From a checkpoint of a small image VQ-VAE: encoder activation gelu.
Rows from block 3 of the encoder of a small image VQ-VAE, named by matrix and row number. Rows with one number belong to one neuron. Each number is 128 + 24 x the weight over its row's rms, rounded and kept within 0 to 255. All counts start at 0. Numbers have three digits each.
Before each neuron's rows are labels from the 100 images, of 14976, where the neuron reaches its highest value: "top examples" is what is common among them. Only what is clearly more common there than usual is listed. The data: telescope images of galaxies (Galaxy Zoo DECaLS).
# fc1: MLP up (encoder.blocks.3.mlp.fc1.weight, 1536x384), inputs 192-383
# fc2: MLP down (encoder.blocks.3.mlp.fc2.weight, 384x1536, transposed), outputs 192-383

top examples: edge-on disk: no; spiral arms: yes
fc1.471:127118129159110138148132133155122159101154159106135144133134119105129130125119104154109083162107127163141160111149138081115085148115100081161140142169123072133138120127106138088116136104139125076139137121122091145112103158139163129171154122123153137146142149128144096171139082157142094123121135112173138099153109124143135147160179110162134078125050140113130105138161165119131128088128140131110136132083113161103145109141099097138107083145096193115119101119135112102150153132116156163131171150112107118150119144086124159143141107135165126124151127117156151096113134168095115164
fc2.471:101147145099118143168129087130125124139145085115118131144148120069135117163117137069113145127111127179153104085135092126187100150111100152121119117118143129157109136144146108126148093139099130120112131133134147129093104122147123144125132160131124084111146124128144176100116113101135129135122151134101128156075113104130124170119133135136127160098120128114114120166138129086126130134084131139147144151186102128144149083111142120122084138106116114152178054148141104101128122110127135103113161135113170107143121147160107127147127154116109149165137105126124134106133124135124179132

top examples: spiral arms: yes
fc1.586:139144157134138141141141150128115111167128094163109120118141136160149119105122093159100167101138129141127096105138125107113167124132097124160120077127086130146118117153143176096133082120142179102136150154090125131121124132107122096142129106127148136168126073128133120112145100091136137100102123091138144091131089142100099081137126141106099070137168095132077131125133116154124137117151104182133086110070113153120110124141141175102125140138181157081135146161125101121101125086137108148132099104139120098151143177122121149130114152122116123159132122045141118140111139108097141151
fc2.586:135113110125143103115118084131111123133120183078157141124150111124110127131175139105154098178099117103161123141112152170153132157141147105083163150153146108147138130078107117160112180094146100135108114106113144146154159135153155118147137111124129118128135144107088151113114164147113120109133145161096140180120179149140160130138160137161125102120107125112171101128145129087150125124124124108116085108152117120157136090141096093141104200119122156137147101151146107102130125128135127129157151168109117166137159089113108140123131135138103152123137137147103143143145123156144130118

top examples: spiral arms: yes
fc1.624:141130136151155162146125115110138128116104154040146114114135140119134110099133150144111102141154115114126120139138097137064121137092119157151142140123138108105120118103089106158164151127132170114137137168104146107101091159121190098161116141089095106143142108109152114178118161162123102122151110111162117152106137115143147149122148126105134056117137154124091081063153101116134172119155143133144128114110142134126159107126151122157097097103134106125106118096114137152165123117104162104113163097150161110121184163074103177123134146141199167133122087162144060143179122111107111142
fc2.624:133155165095110070165152147126081126161125075162108116110150125123136120154155123129120143105090145169137070143094134137155120136107136131129124118124133168145071144148170143125109152096110098131122125062145104104138138170164084134166121107146154142108090171150099157070149117090172097117126175164108120159121129160142108116100125121120099169114114129114113136183150131170128105187099131138093182163118169128136131157134093172135101118114118150099166125144121055135128114105134130141145100141073064174125109148145109086140086145135128155106153134118132138125110111112110116107

top examples: edge-on disk: yes
fc1.192:145093145111142128138159102107140143105170098151101159140152151148127197146139126117133132145158140142140138133147135103133078179128158172137100110181128143102093091092134138122156096154082155110157113102104155128141126126116143154140138152147090140105159106111079092117137171105112121121110131144100136103151101124119133089140160123141156168131118143123079130093124158104126116146119109132128122106092125154173094118159164115130168127115093109110123142148117104132128102132109128179166167092116117122138176154109160149122124128136082142150179089129093126148117098137131124119
fc2.192:154138149139142102143096135124146094139125177102132125173142109147137070117148130088111101129136160108161077158107149128141172101168112128139133142149111103135154111129145123143158179106123090126120130102156142131059103135143111131111122085084118119121133150117175145147139105129124120146124137100157144147084141177142099097117070128174122091172172126100133156132085117124124122106109135168142134148134136135100139131120087160148126164153159124094132125125077162156124142157157131112109100158166157104169130090131126142131131133124123088115135135104137127146140119130097108135

top examples: bar: no
fc1.596:067148137131125138130153098146170098146130109174106101096106146154144143170112131132116113141101169070122139111119130145112100158079127158111148097149097137144158115152101125192143139127135128135120142131082103161124153125161186125146122137127123087133107140127136137145132132109095112121111102120132144099143141125132111107138085143124121128186194123117140121093112134111095174154138097171097122128160109112133111075108139108119091123092111137128138143116162111099151111105121148151096109114141127109105176126171104107151144079151114137137143140135119129093135091106110105127
fc2.596:169157149158134154141134141136106179131141125109151129188115093121129108090180124141113130095115084096103124072134136150100124111147129146138165136108108119112114127072150157127086133157115158132106157126098131089145128149083109124136096133145135146158125118168156102152111147124167124103128164101134126149130141114124127134090155119098124117116112128158098120164133121109128114126105136113138165116160145125095138133135070146138109142155184087103147153125137109138123124129160129143174144140122165100132136183119149160119114166149097090143143159120123146134127170140148144115

top examples: edge-on disk: no; spiral arms: yes
fc1.662:128129126146110126142102110121141140107090116074140150170115108134140131117099135130092083125139146134094099162117148150138101125102127130133136115094119110176135109086105114128115137108119136112131121192093096149135130161177130168148156099113091105127184105124101136160127127147116111112186120139128159100126174105143131087107142127128165118144125141165121162139120118142166149112090154116114127134115148118127143105096138087131110128125126128148160128129126154096152155097106119131152140117143107117139135143118119104137118122146108153132113075140090124085154086115116156145
fc2.662:110118103138100179129105120131116166088119118072115107136113111130138175122142100119123146138117153147179104096141119071136146121136154106149103158124143157127100125120166130099141144091117164108127120129123135116114171148154163132134144089141144154089111154130178092155129152117142139130120104109113124122122044172115096175138177116134134126183119132091175127117095142099124117124077138135127123118134149127111143133173157115128100150120119152124139088063109116122128116135150135163092158168128134102122114116137151150119132123168156131136115087127143104126142131104115176141

top examples: shape: featured or disk; edge-on disk: no; bar: no
fc1.346:143114145123150107124151155201159144157138090126133117150136143141112128160112091150135104122137131100134116125163111124098139119138116101177106150122156119164147134127163156114152073161131195131123129090180118179154121159149166130120107136115133118117138081132138112122107090148168099118128153112181157122130094123063121149144136154135094154156120171189112149148147138143130088107149101154125155147150108138154119105122128147131147135131129115120160108143089147139088099125153134137113117163163166158133131121094111136115078142134104108167133075116119115167142103126100131139
fc2.346:040120134139133110101134151119111144123151142114133103142109165139139132147114151119115130177109106135140151112094136102074108136174145148161116131151158126137104150105115125123152113097156126142134151124129117148126162148110153160127088142151147130124131120120199162100154139081149142142130090109120170115066150115138096068110135127134150146139152126113135114131142177119120155131160153109101128150124103129144098176095150144107132111105099143147113095147162143152131174170091121115113149143091097165093105105123157082082071097124137102163151151144128120125142136191136102128

top examples: bulge size: small
fc1.763:080150099124131098149119146137143145156124108148140095115109117149164112148084139118158119136147101095142115142102132191136108120132140139111162103146149102153126120102151130132099137111122126114166162179107092169165113155146085143115106101114167130112121118136135115137078139112112108155161148118148144136124142114113122153158082127126141092153132124119154108146115106132135134142174158163155103105136155084126129103139155101119147121138096104107168103158152127148120127109129124156034099107134131131080167132133105120119065185150114115112137104099106178072144121127113095161
fc2.763:143131124111143160142153151135110147109152182103185185134139117111108202147139112143124117124099107129110152130140104136107151114159085121126083137051135118099157116125113172140156107134099124173114119101148174114110171068153138091135178112166137114163137131141109118142138140167138142076109180135153127091141123104106121134103136121163123089107114127105073131121120104124111125084112117109126114163112111128140108120128082126128120090143144102116145134158108118107127125130154116151130132162125149175179124160127181140118177115110104092145107121152173132154083127086142170160

top examples: edge-on disk: yes; roundness: cigar-shaped
fc1.403:133126108134139107111117120110112111141121182117130149163140107155149155158081120136124130154121126145108108117104132143111117133138111140122093157136161135108155099107082131143099103124125137103151139155121133134168126100071107123144119174111123119080083138140122147124138162092132092133163142106151143139097164153127126109130102134172129162135147131115121096148123113144127126133152115189108067139121146100106099114106142061098125151123095110130161122168064171143162118139116118141104101098133137127110100121134130099103115097127133101107167105090120118130137113157132087176
fc2.403:135156141166088122175113105124130104109142111137165166081105103145125125141113135105174111117115147113154167119103093148108103127135115141120160143139143091128066140142152166140140089159163148136137119142141137157151159130117111077146099121198130118133124126134116122172138079108101180102118106182115151158138118123129133152136122130126122134119145132093150125112129081140141160110099146122148147120115160124139095120127168124144170123153121167111114140143171115085130121122176123131138103166144151152116151141119157166138158121114105160157130142132116140135106198091158150128

top examples: shape: featured or disk; edge-on disk: no; bulge size: small
fc1.118:091149177131118137150117098161150184084096142150148117172157165124140114136127122111107089136140113114106122161162108123108124118146121132126140090115124149125145109173149137112152091113099160106103163123127146133141095106136103129100132147133106121155121136135109149106104096116128113179121113134148144112144095138121091137163131091118108144110091112112124153147130099111161110189097156138120112148091084068099141103158145116129179144147121149122171098139128140116105132117154165128135083099142088115171146090111173153094075118160104113096153153118156110107156135139115114159
fc2.118:131136122078154151098149113132116124155155114138125137096152118127128115136099146180153103113133166112121109129144116135186119145133136151131138145138157118131134140104125131111142126136114127149123108144124120103145164180137143123099167093120172145094108113131167119155143161115127158147145187077083119151116128166128157189136137135082172124128145129140135120120116101129114221073147146173122112117133162128154113138098137148100095173142138081118101125168123108120130103118091131126141177134127155124100147128156095149140103115148155107127070111106102157165119140113143153106

top examples: bar: no
fc1.630:110147116170127080111093121127095139169160110115121125187090148140084093123103166115124114152114138120103115118128109082159147123102169121142109105123162134104126128150141135118095107173163122108124132114103131137154121130173104145143169111133137152113072135128158117169112122148156130118141142128075098112151136127091133162160118139140164177152126130138111161150125144116127130148145166145186099125129115153131099129142112122113117135152155107100133119103097150117152124091112145162118081111152160128155141119167110134115142188055133141137123119109089129132151148106127165113
fc2.630:098115130113128143132190137123133136115136137142130147127119126127106145143157109100100107157154116173105173166144115171179129145182136142136133123119139075109135124146126101128124138058108097151174121144171155103193112131134116131129150079083133133158131116132126136097155085123085096142116136126090081141101151101097113134099127123100117081117116127169117132080131146132123118119117173140098115114118130128134159151108136122183117132102096109110166169117172099134128115133133128109134128186066168179089124137142134137128157114132152111160103144136123131102128081155142134151

top examples: edge-on disk: no; spiral arms: yes
fc1.124:108132151127136111125165159111102110157121074120107141177142105114087110146117136123160156057132140152142130107142141091139118145109138145071168138114145113128139089146110138140134140152099136110112143127122148088097100127132129135090136147143106121119129148113145128142128138136100088154108152167094102155141133151133143117143111089154123146112132129156130080144065046103180116138128096091085112137172108135143152102129157118105133139107106127094093125147093142106116124089099109193137140110112135099125116104137174127157149131152151154147118148093104104144139135145163106174
fc2.124:141157131104124160127142143126121156139168150092162119140139118094135129110149162177122127155197118123098151134085143160099117161156138138203119135078130104116124169124112126129130130108161121149181162137142138097123095092137123104146110131119103143121105089139125140091115130140118154136138100111132091126131117127147133102127097128102104146130137128120128110135157149116109096145181123147145084117121126128078129116129118129149116102181109128123146102162155103114128113170141130100147150092092149103128124100107102101172147147106128111128134165137146129133125124171163102133

top examples: edge-on disk: no; spiral arms: yes
fc1.69:122135121100104112136146118131121112143148152092143129119159138120110123156151098142095158136117135114109144146125129102130150144106140122079120078104138116147146200097124164149172155151109134140135137163167114146157120094164090111150175088155164127124093095176128158160146140127091107165149115107122137153132106136106139167106125111123137110157141100151133089150138103131140106098114114119132155139114123136149141083093117147137160120136107141092106097101113101124124109170135140169152171144130191152188101136118103121144096157192178106101107119095175126126129124165106115115
fc2.69:116125141193124115133164122131108125172114140191105139123147089104144137097131109105145096081138093127142117098120095140156129144123137101143155151149112108132121088209133100126137143129123076127142135133131118160130146136126130116085109136112154114168139100134106135101102118159104156108121168155102132140119123103104068157149139133094127133125162129141117084122109133137114104125135160180126116141138129135181139128115155125116105131081116146151115146095136134168127116109115125171124090127153107109146137163125155165101152129121078111134095133124104132117149114108112161122

top examples: spiral arms: yes
fc1.475:105115093134122115107079164122122113115075119138146124137093144165145141110122161133110122148117130144135113114114126139159129083129098114127082135122106152134124145140095129091124180124123125155128141144130159156087122118123148087195140147133179109111130139105145101169171129123120127126137130116134158133126133152139080169150129107143145167164143142144114140140157134108147141089139111186142139089120135078131109142117142126145124165094147142148102172138114111142142123086142125102100128170106141137118108156130108153123195160142159127155089117138145157113115154139118109101
fc2.475:140139147139109102115121121129141135140133136122123172101176147094120140153155145126156154096142138126127093169116106144123103153130158142125173148138105083124125096125138138117093077107153098115121129152125106130174118162165128155117109109128155147115157158120125110122124077155151112122126110181127146133155138083115147094101139134098130115084132127122140115132071090126125096143112104089098143153119133132125119151144128123143166064153113105129104103129162126091128163159154144148165118078133109127150116105115121089077072103098119123103142096114133129116146144146117122108

top examples: bulge size: small
fc1.602:127146114108103145150112093130128151121119139164108154141135103061123149153153166102131156136136130111133134104125130103146131136152129084114139118132108133130150074146115117101099153092157164134122105137113101074100156165130135141071133130125126149148155128176172099101086136120094118108085132126175137106105107133114155133128101118142142135136089122105105081140130132139149120131096148147121128130131134170137132157146087156175140127136111107117076146159121144156144133111142121129120153130115146156075081122090133141133164057142153139103155122152089133136123142152147109130
fc2.602:146118153108167133126140129127126128095155138129150091099137121161123088114120091118131098125115146134142152165117139130151108147146066144154127119099133145146150156095140151114154172099147137132152106147154128143147143138135080114118106165148115117082083119091103147101119181141112179166130144163100139143119138108146097147124173126177152120111123133101161160158110114108119136119171101111114109142148097124129098143110191103091134118142123137129145054148102127108126123140144129102161126146175116147135140114099143103132110128147134128122150130136146107104147131132176144132

top examples: bar: no
fc1.458:110167120073096150135136120107153098157090132113117106130134118166107084119120113095100115125081151174127152078131136171123133111124132137089125140150144171125113129167087108128106150131140097060125106131121125131154088128135110184148128086113126128156111152143126062120116121140096131175128140151169073085163153124127126105117119117146149056136159104108169130101095149139122144159142118139125162130123117136163139133132162143167130154123149086134105135129121069090116116111155133116122068126141125111092140155161153147115106112118118080110132134134125105133148148135136127080
fc2.458:157103144122151119130136117117174086091134096156102124132135143098113163163151118157157133127139110124127088163124179107128107118119129125164111134099095123128099123085142104101149156147158164150155125133121159138135144100134154101068143142122145105152130103125096124150110124130099116105126115100122122153150099144103127126141104136116098078130086127129130136153095141101136118131141139138122117140120147126155117157136107145123130093121097158132094133140141153172128124093109126164118154106090106145116131100123109122137138110147123162125130095127122116115109151118087124121

top examples: edge-on disk: no; spiral arms: yes
fc1.325:091118115133087130131151144138166159145128096089127126078119144126138134132162146157120158143120124095115130160119147076104154101120167112113139117154167080122160127122145149107138140123166131147184160133169129122175135126137096159118153107124078149119123114151176090142144150138098133108135106124172122106131130144123158149131148118125169058166144143135145126121128115145124162161152097131093170120085141144159135058095155125147155119137110105103193109094131157115150123179116102120110131144099121166120155132104116150155107155180102066135083138128148143098067090127100147106
fc2.325:110130130204152117113164122129087122131097129163142148150147125113108142178119137121145110134123103148150165128140112129185161126128134172194138165134103117203144146192158124136162112102129158123102122149114121142134117103112136109086118101089156100085129119101102151131121120108075089114122106129092113139094112114101057158166132126142102138104168128141099082123139128101125072085158193135139119150140137127135146159148150133103101139105176140146103127137104152130126136117162123136146110138148141118134139151084126131119133078112086148153125112140135118083157131084083133132

top examples: roundness: cigar-shaped
fc1.70:176157142098151106139103101171107128124104119112119135120129142110122122152123142137106122115136103146135147150144160143130141160115133118134107136149122124144112126144118144128101122107140123102150102149134184133175124144123136166137134090085154119107112137125163144165106144150144082142090113102161160166138117124106130147126133112143123148132100106127139122133096114112150136137136122111131167118097138177095133122081136132146132141131149162123114128147134153155097128161157101125127115084092105102140099096083107147099090152126169120133147085169091159133078134139113094153
fc2.70:117062116109138133154137116131162089134169150155102125151107136156109120071061145131153152093080135120147144160162118110133135137117117112105125126094156138166106110133150127156168105135139135143131101112147105158094147117084145057130118127137077107146184119133101100147135186116129182086142174151130095099100103073126138112130099131135138128096153128113116118121160115148138157114159122170103086149138086124133112107098087161136128121160126117161164130117122122098128144096163128141112148159184078131125126143158108108113119097161135131083106144140179124145143135142142108145

top examples: edge-on disk: no
fc1.2:160140121122112132143118101138099160120160106104117134151114115149108160137153168182093144121119142159121153137199150107108161190136113104117141165172132133136136126163124111111121143101144140153148085143142174152085153117185097141137159152126163094139141094091107104149121147159133129150129116120114152147149142157119120107108137140111124141136174126162113148140098128104123105156172121140175187088089122169103140142166089148099084171097130137117181150105118124135096128119129120088117142145116120161166096144102102121140175172126168126170089100178142145094112086105141114132
fc2.2:115135161133176124101124131133120084150126124152154140099126123125153091073114132138142113136176126147133109122114147130137145095148153123182121072104169165157148141108085116121127141091125115136098118115182097068156086153089125152114091112158127139122095110116155128150141138134136168099128113125162119107107131116103128159130111123134122118124097132138129100120136099115133145182177100135108089140150122124155102107122186124139159133150121149146070132127119134114126121113152134136144149103186126106124152129145137144152132132129127101079153109100087162169136171089137105148

top examples: edge-on disk: no
fc1.399:089149136139181137144147113130166082178136138114131105130060148136143120114092119144095131141109138113131097125141140132124107137098119112125120132120117117117112157105136111116137086104098109113163120140117131134135150106123107163134130131111112157115150124122113119128121136165138137125141128136151117123138104138129172126117157164113153128133119133132181123093120109064143117108142149127125077180112158113186153151202113148150110114125114102153152104128132120168118142131123131168166111126098083168120149151168086159141131125162153084122148085126136132130093113165151092113
fc2.399:146127146111129138118087175125145146099105103157147121127168147146152178170120136090133111114092145122135139204135158070119184090133112112134131115154152137140130129123135096132169121106128132139137131132083139144181120122097140127135182114128113099165108073135147139124128136116122112133139119102108106088096162150136108130145139125116129092135195126104106104117098127120139144115113112145122144131141127126116086108062102122109120138169155182112112150122106138131135139078153125140102110107126142129088132163076133153116173121115096122145117141099136097136114164099140162090

top examples: spiral arms: yes
fc1.311:131132137116085097138153126155135106144105155124110111153104127163110086118121152100084118126117112126106119121158143139122101135123104116130131118154179043098093139067135176132142122151142144147172139117114107111068135163105127136149106173124115130097153108126132130143085105152136162112100139154108123134134102125116142117131138110161121124109118151145148142113116138120094153133122155137150132172115138191102151152133105105108123099147115121125128156120127114135061144116102098101098124099119089132133114175105152099123114113122111145131095171134096070130112112119106114125
fc2.311:157153112111178139164111104134121129082155136131153131110092165142131134123116105108181136130094133129117153126145116093139155139135133152139156133154118182145109116119100100114120130134119179105080160154140107160160148099139103103135161146092075137126095095160118132100150213127059124127123113136144117133136162116132120135178130127096126192162104130125143116120159108171112138132151081130093146050150124123144117090127151150143164133095118123151131093128121136166127111148141123155123116154126163119111132107145148164099142160125142139140126132105151137099127132135119139143

top examples: roundness: cigar-shaped
fc1.221:174142142126123146125130108105134159123155145096147122118117124158132153114106144107143108152112185126072164106109104125113142141175163119111139157148127127144105143128119136138141141127114098087087162156138128128135135138132158108118105143105081112145116148140122139132128106105133135132141112122159141126103155162111164101149132126135092190134116119132140084151103093128158158132116132153098136137143106065148106179120103127107109141083086138087144122086149139129184139147162121128099128131143112127098118101176138163138130094149134110066138123203111118143102138135166149162
fc2.221:110122148129102106135196115119099090132134085166125142155092145135105117113088125119115141145162111129093089136112173146133126123102112160139136114123129127132123107115114138128124118148102108149142144108170084167144132125071087150122077137105168150155138156145121143132096109150160138150133136129143108111162146112050136150128097128134150099133137127116138135107104122119123114139171130144136170114096165123074120119141144073156118157167159139086107121122140136104133146121125129142115155123088072117127146135130165097124136158137160144197103130128140090120138100119104091113

top examples: bulge size: small
fc1.428:136163128132137108138104184078144131155131131099103152132107100112087125120126105145114169103151177136118140115127117097117138128121130090152124143170138176130143131134154156144160116127156114137120108089159165122132143104136149141148151131126077122134121147135131152165138140141122143113101139167164149140122128140109120138149130105159107168099126157109115093125142131152106100129102174139105141106122140100146154103105114149135114074125120130140167092155163119112114113135130111148111096124138108156111150123136091099149150154161097138155106120107109154146144130157131147113
fc2.428:102112109192145139125160129129153147152113098097133183159100101109111179101117123121153177102143142091164112134063135137141137151138143125133149153125172133160082150142131079116130141136099146110136148153081149126154182137115122122106113106100140137125138159117117108108095072153120119132116109108095085106114145133108145133102127136147121143140128128159110139149132150114136117103110106162146072120123095123150133127081122103133115149151108120132133115105179164087134091091074129119181168172122119113138129112121131162089125106073104186137172147135133122127099118137162093124

top examples: spiral arms: yes
fc1.636:127077148113167119112123158113110106125137159154169138147177165153149166169087081118137152112144120069139112148126138127099138122134108137156121119123094119129163128132127177166118147125130139159153113129116131143149119107135131094162133106170130105144115125134143127083149152135117131121098140125154116138115119115138127098083128099098103147135140126155135195159126110120105122127171096136119104116065097198123159114140109089140105147156164110140160138133115112154120132088194145128121089132095153124109100150151137086121122144108113148125110127099112137152104123135134135158
fc2.636:182132123133127138124153128134145080129108121116128127124117138125116147115132191140128136122106154089155140091139134142141138134130128093151169127139120082146133111135136092134137145116160128117168122149098101143166109131096102186117136144133129130123132151129144131139161117109118136165130159113136163144129122133168112128133172131134169124148119126086136070135069141145124130139115107083113189097136148137139144121112186113104143080122125127104097150169086151088127100130109118121140122131134101111156129102107156155151111081124127111111121144163155155097103155120139105141

top examples: roundness: cigar-shaped
fc1.55:098116100166106152157128107129100108194131132128086117145119132158160145138126115140141063131160113125184119121117138102117126101129146160107109140093165141103138154123149109103083161106113146080139168111099108103113164142138107135107140146140121125137118138125153130125099145088171139130147161135152135182128086127100117164110160119124137127122158127125144125127126125165131116164093134082124126106110103130127111129176161126133183115139098120105121095097107143162183121158107102125099125114109169140120131116165129139181127129172153101153140125087100184165125132101107116167
fc2.55:147104126182181166131071173127144176095140123137174065109153071081137119130139126112115154175071082129125132141160166122112075137113114126120117107136101101121115115112123143132182123124114108132129145162138167140128145129144115160178122070085131139104158166140126059103146096129151086122124140118171146125101200109134144118130132124104126141160130129129115180151132137110154115107126151174153147144130137127111155108150089127133100123135089155099118166129092116090125116126126127129118166125156144149175100120113127142107165115120130121069154115163141129121094157101145107088

top examples: spiral arms: yes
fc1.504:138131124132146147178143149140115161106134135116108115129117170121108127139131123122148120124133152134107126151113149125133138134130118141145113115161102115134104112101148152121108145114168133083134169114141162128091141175135113108141124110078140112097140125171107164116139110146145167100099172158079133137130125121133094085152144104107171136090103134149132135101104139140131116145142130163127102107166113155089163152101135163126127141129123172126152129125109105083148153115179105125132138170119138108152144167119154111105100121090136102124118128120098125159114123120159096133
fc2.504:169122146093088075143154137130170147165133121156116156208115113177134157142154119168108146085107127103124082136139157141123145120116133122120157117104161173150118133166147135090146098141103137115115130122138088124130134109121134160154130134117136156108132167186143102134161115102134119135141093126152146156123155100124163127102115134099112144155111128133122058132144110141142119097120109097147142124130106126158123084125066144103155107094159085138085133134109089115131112092131134139088105115143099159132110097145140139163154150151107118153131117127168117140087115148132189102

top examples: edge-on disk: no; shape: featured or disk; spiral arms: yes
fc1.713:157141125125123127094155163103102142101069097082130156154121148132137103154110127131150149094115110097105128091140107108146111089108160136112100179111159152108132164135102111105139125079127107096145110094115145131099114091117122138089166131095119111133131092094140175096132140129139120109135136135135144128141118144153104108117162120129151146177119131115124120146150183145155111106120161120130130090184163132120126127101113146123138130121130120135128183204111158155106155097141126143162098111123133084137123139180124111136132129134129114156191127117140133094103090144109105158
fc2.713:108091133110110121083122124130138123094158146153084117123132138126116108086154139092133147126168117130126134129084144111141137108141147101112139143148117155185159165093087153108087131187151139145129127120122091161164099100128161118133105144122165106135125145132144063129109119128085118105126068135132155107160153115126188133165079126097133119114146130110167118136149124111129162135120148148108144155170098129108130084120130138145117136140135111125122116146138084129130147105121132153109147128130102157167116130075141158107119135145155132156118144107151128117150136117168192138