Rows from block 5 of the encoder, named by matrix and row number. Rows with one number belong to one neuron. Each number is 128 + 32 x the weight over its row's rms, rounded and kept within 0 to 255. All counts start at 0. Numbers have three digits each. After the name is the row's rms in percent of the matrix's.
# fc1: MLP up (encoder.blocks.5.mlp.fc1.weight, 1536x384), inputs 165-219
# fc2: MLP down (encoder.blocks.5.mlp.fc2.weight, 384x1536, transposed), outputs 165-219
fc1.1409 129:028185169134130179132096115100125099070130168189104145112126137144108120212110164099099155126155154128124120155103125123191115181143110155125120122138128100149127183
fc1.1410 082:157130149149094104207086155099114142154086174080148153124172100137077101149146163093148102103113089188078132088152157170155119068117075099180097093140170119131100110
fc1.1411 129:115094144115099116171137196125104120136094137119153116143123123155133146116072180076132165126135139184140139102070146140141145188127120177103213107041133125100064147
fc1.1412 045:183183111129147097093154138080110126118144156129101153104132140143155163130126166133137076107119160134169116028101165114088108143183139122096138127076127166126094166
fc1.1413 132:164102162118074123112134135163133135094079131149136176117169086146111091146132132165108162099108134114181100154081139116143160185144123147075143151152126109145133076
fc1.1414 053:078145143215115140081146106180167130136128127132114122119114133132110043117110076075123139133103182146045183148118110117113127120179108166140100157080155094128177143
fc1.1415 042:163157143103181134151144143162131160129129127118114090136127121173165173171175127191158117119123164166149113086096156030093126128091142116154134125133175093110106132
fc1.1416 033:128128150078153175118084145096135075154108101201123094103127114104137072125107127098169122108114148153150127111171143080091115117132088098147128164121156203159098121
fc1.1417 084:098166116091168126136094189085124129159111144147123137124146127198159102199144135164144131169099116112113103139120144145180132125073087144120105175094131136113121138
fc1.1418 079:150099057101132201133144109030167129128093166103129118092131114091104122117133128157111153104118133175166164137119126125120179125080115172125125157161139157198142119
fc1.1419 131:121118105158159134112098120081138186104114119130099089136076147180096134179128116067175100029165089135089111124155116135112142130118159136142114070094128151119126123
fc1.1420 096:152109165157135125125136100072132095141150141144144118104128108087196135149161088151167145088163116151141142177227096076124180153131115109144147191114105142117125097
fc1.1421 072:103179135094200087129098093093153144111131130140165113126133134162147134112160120133167076153146156172095159115153151100098149164116151134182102144127160156152116178
fc1.1422 076:126163111139142179114067082139125113126125117142058125091103156113142082179127100179146135101132155116099128163106106104164164165146155173128111111095075130127149140
fc1.1423 030:116126121109084142132135098102139107111095092133129140154098127108132115135131113163151086073105118187152104159178101130153128159091155121182111149107147152157087115
fc1.1424 084:096173144088088139094112129141050164118155111126172078113141100115103113167156116122147113135138134127127195151087132149162199095142068175118101141109143167152184090
fc1.1425 025:103100127165107113191151111121121167093094130162152127189128156111060198064106144094074125155132119136092132129143091056104152140164190123113125110187158071161089143
fc1.1426 124:119115078051171168135081126092134078109145119151103063163132144169051092118135104128107091085123099136110107183078063154081095128125140051110154147067133119140096142
fc1.1427 078:109151157127110153117061140154142094122168146183127107103159148150146044122167124144160117121101150106134143124144152138129150117069135086124107132142121104157111182
fc1.1428 136:105131166153137124108084087088073152179108119202106073091156112136151145051104091123126141133119131131107147114176092161113106131132097143105097164153120143121136152
fc1.1429 069:146136116156091090114164130120096112043174081095068130179081144108179115144160148164159167048076116114190117229066149141148102108098123136134148106071083117085134122
fc1.1430 048:139128097168107155143128105073133153109112134163169142175129126137161126124116150127044125099144097085057085156114125126149161139144216127078149124171171102136101138
fc1.1431 120:141150129177085134170103080143125094120101131143177156140104152142149174159108124147133127100105088106123073102149156113181117169147174120149151154104136100110143107
fc1.1432 129:147134124123129162093153143128096093093140065206148080201105168144184069158103098141082153174150132147103160131160109114135111127136140120146140141140148093141149160
fc1.1433 131:157104125119120148081075137120100123158137074138114125110111143134110165102099120167128137065144160146207140152115173104197135142106137108110162118093112114131146108
fc2.1409 081:186117137136113129103110115111158159110086149128145131131114177121139230060123132184117116157147140146142123127116072114123132121148121109139157160126112116154074082
fc2.1410 076:076149081148113170092158090156156134140125100130129133111122088131177114159122114116075173176126154040106166131075153181098143178155143137132098135120059170150120160
fc2.1411 125:084152144169106129180172070068100129146108195115120112151185097146151076099195133126099166103134138078172121143145098106094064121167128137142095128126131081145114156
fc2.1412 053:058087115128121118131085098183173153116169096101105084095087070133142106179101088120136132193131100114119154125096165121175165076116143156132150169127064150123149090
fc2.1413 117:177103154136121099144123114199118127128145143119119110109106148129135135094081155117099073130136148152046140133154121148097132195063100113162136073145145155103169155
fc2.1414 071:152092167146118135184124107165099141181164107148149147119119075135157159124128135197170117125142108110109168127114147108162194186041137115071136104136092156134093111
fc2.1415 050:064140077115143095198155111100106095152133114134104156109120079143155093064139083088118176112148128085175151134138122149112077092137101147103123120152125109133123139
fc2.1416 050:092122149102138161172148159174126092121142099126141175128093085151179057149137109128102089177140142103134155138110148091170185183104223110122153021126080117109179115
fc2.1417 080:128114122133068156190158121119172123109140105126116192141117093128138105127129145088099177128154147129189137138156107094083102152180157129119118164150106082150113120
fc2.1418 076:143146136162176097161115199216075122167161143130133108117124183118125199143144134133149033159116141136035099122148118115099131165146133109135121105140152138061114125
fc2.1419 136:117119212116136132150130099117122028150108124141168136089172117125187143228118097104077114142152117107116147125115127070119097166109085113103122151173111110154125123
fc2.1420 075:133110090138124090142135092141161124159154185072149106118147134143101118114154135124105131171128148079014123131100160165097128153148106162131121080107111136096167116
fc2.1421 090:172128099125092132206161192115093076138119084139116110145131086142137076097105153159109126100127109124115125136133177062132092219086126149101136117149146098135128141
fc2.1422 083:098138101127095134168135130086091092167132105131182124135146092145221110067063112108047135154139122154149165124102119137132106125138083121139143087145156090151151135
fc2.1423 061:154111156144184122152166124121162179125156178133162094096123165092067101131209143109154131211118088098083124118131123101120074134144127124109136151114127165108125114
fc2.1424 090:106131151164122164135164099132139099130130175106113122140164153160132141114134086086146204097124143175146102117119061121066056018137141121168112164127151069129113131
fc2.1425 040:112152165039109107140185120133119110137151084141135085102158094171212145115141136117141163145146157141145130144142120114179089177075144123130126149145125128104085130
fc2.1426 113:117130159087100112104113129148161145106159077121134181125102093121192134157111129082164147132120117134149190127167140097172197133139097136110139189144053195114148100
fc2.1427 059:163091184134116149155135105196121119144131154129160171193131174110123206077112129085086156155115102147165116129152107156115131095173120206143164143138163130134121131
fc2.1428 106:154156098142128087155122179165183144137122129100050141148135146132119150126167116106162119146120125122115138113075132093136137167201189146130144106100177099139120150
fc2.1429 115:137119197119141112131133148196110096149140151171124111127104106127149070097148100151124122178137145099113121157167131157114053039133111062141128138119000165078135145
fc2.1430 060:075086168119146110107121047137121125142123141130158126058150143122155154129109102124178186126133148187150150118157114147092103112132107097168106145156074115127123147
fc2.1431 095:105084087104130127110134154117134117130146180118108127146139164083111050090115091137082203131147130164141143128146143143124150095131081170123093087130112128127110139
fc2.1432 087:114148137108139120175135111190156207190108153177087169125139096117110173125162126124090095122122133093121160126181163044103155255136138079128139120092111124143085143
fc2.1433 090:105118120216131096116126133143161118125123212151167139156150118135179100126172137153130111189132139042065141126169110168082164131107063131124123126120080197133141133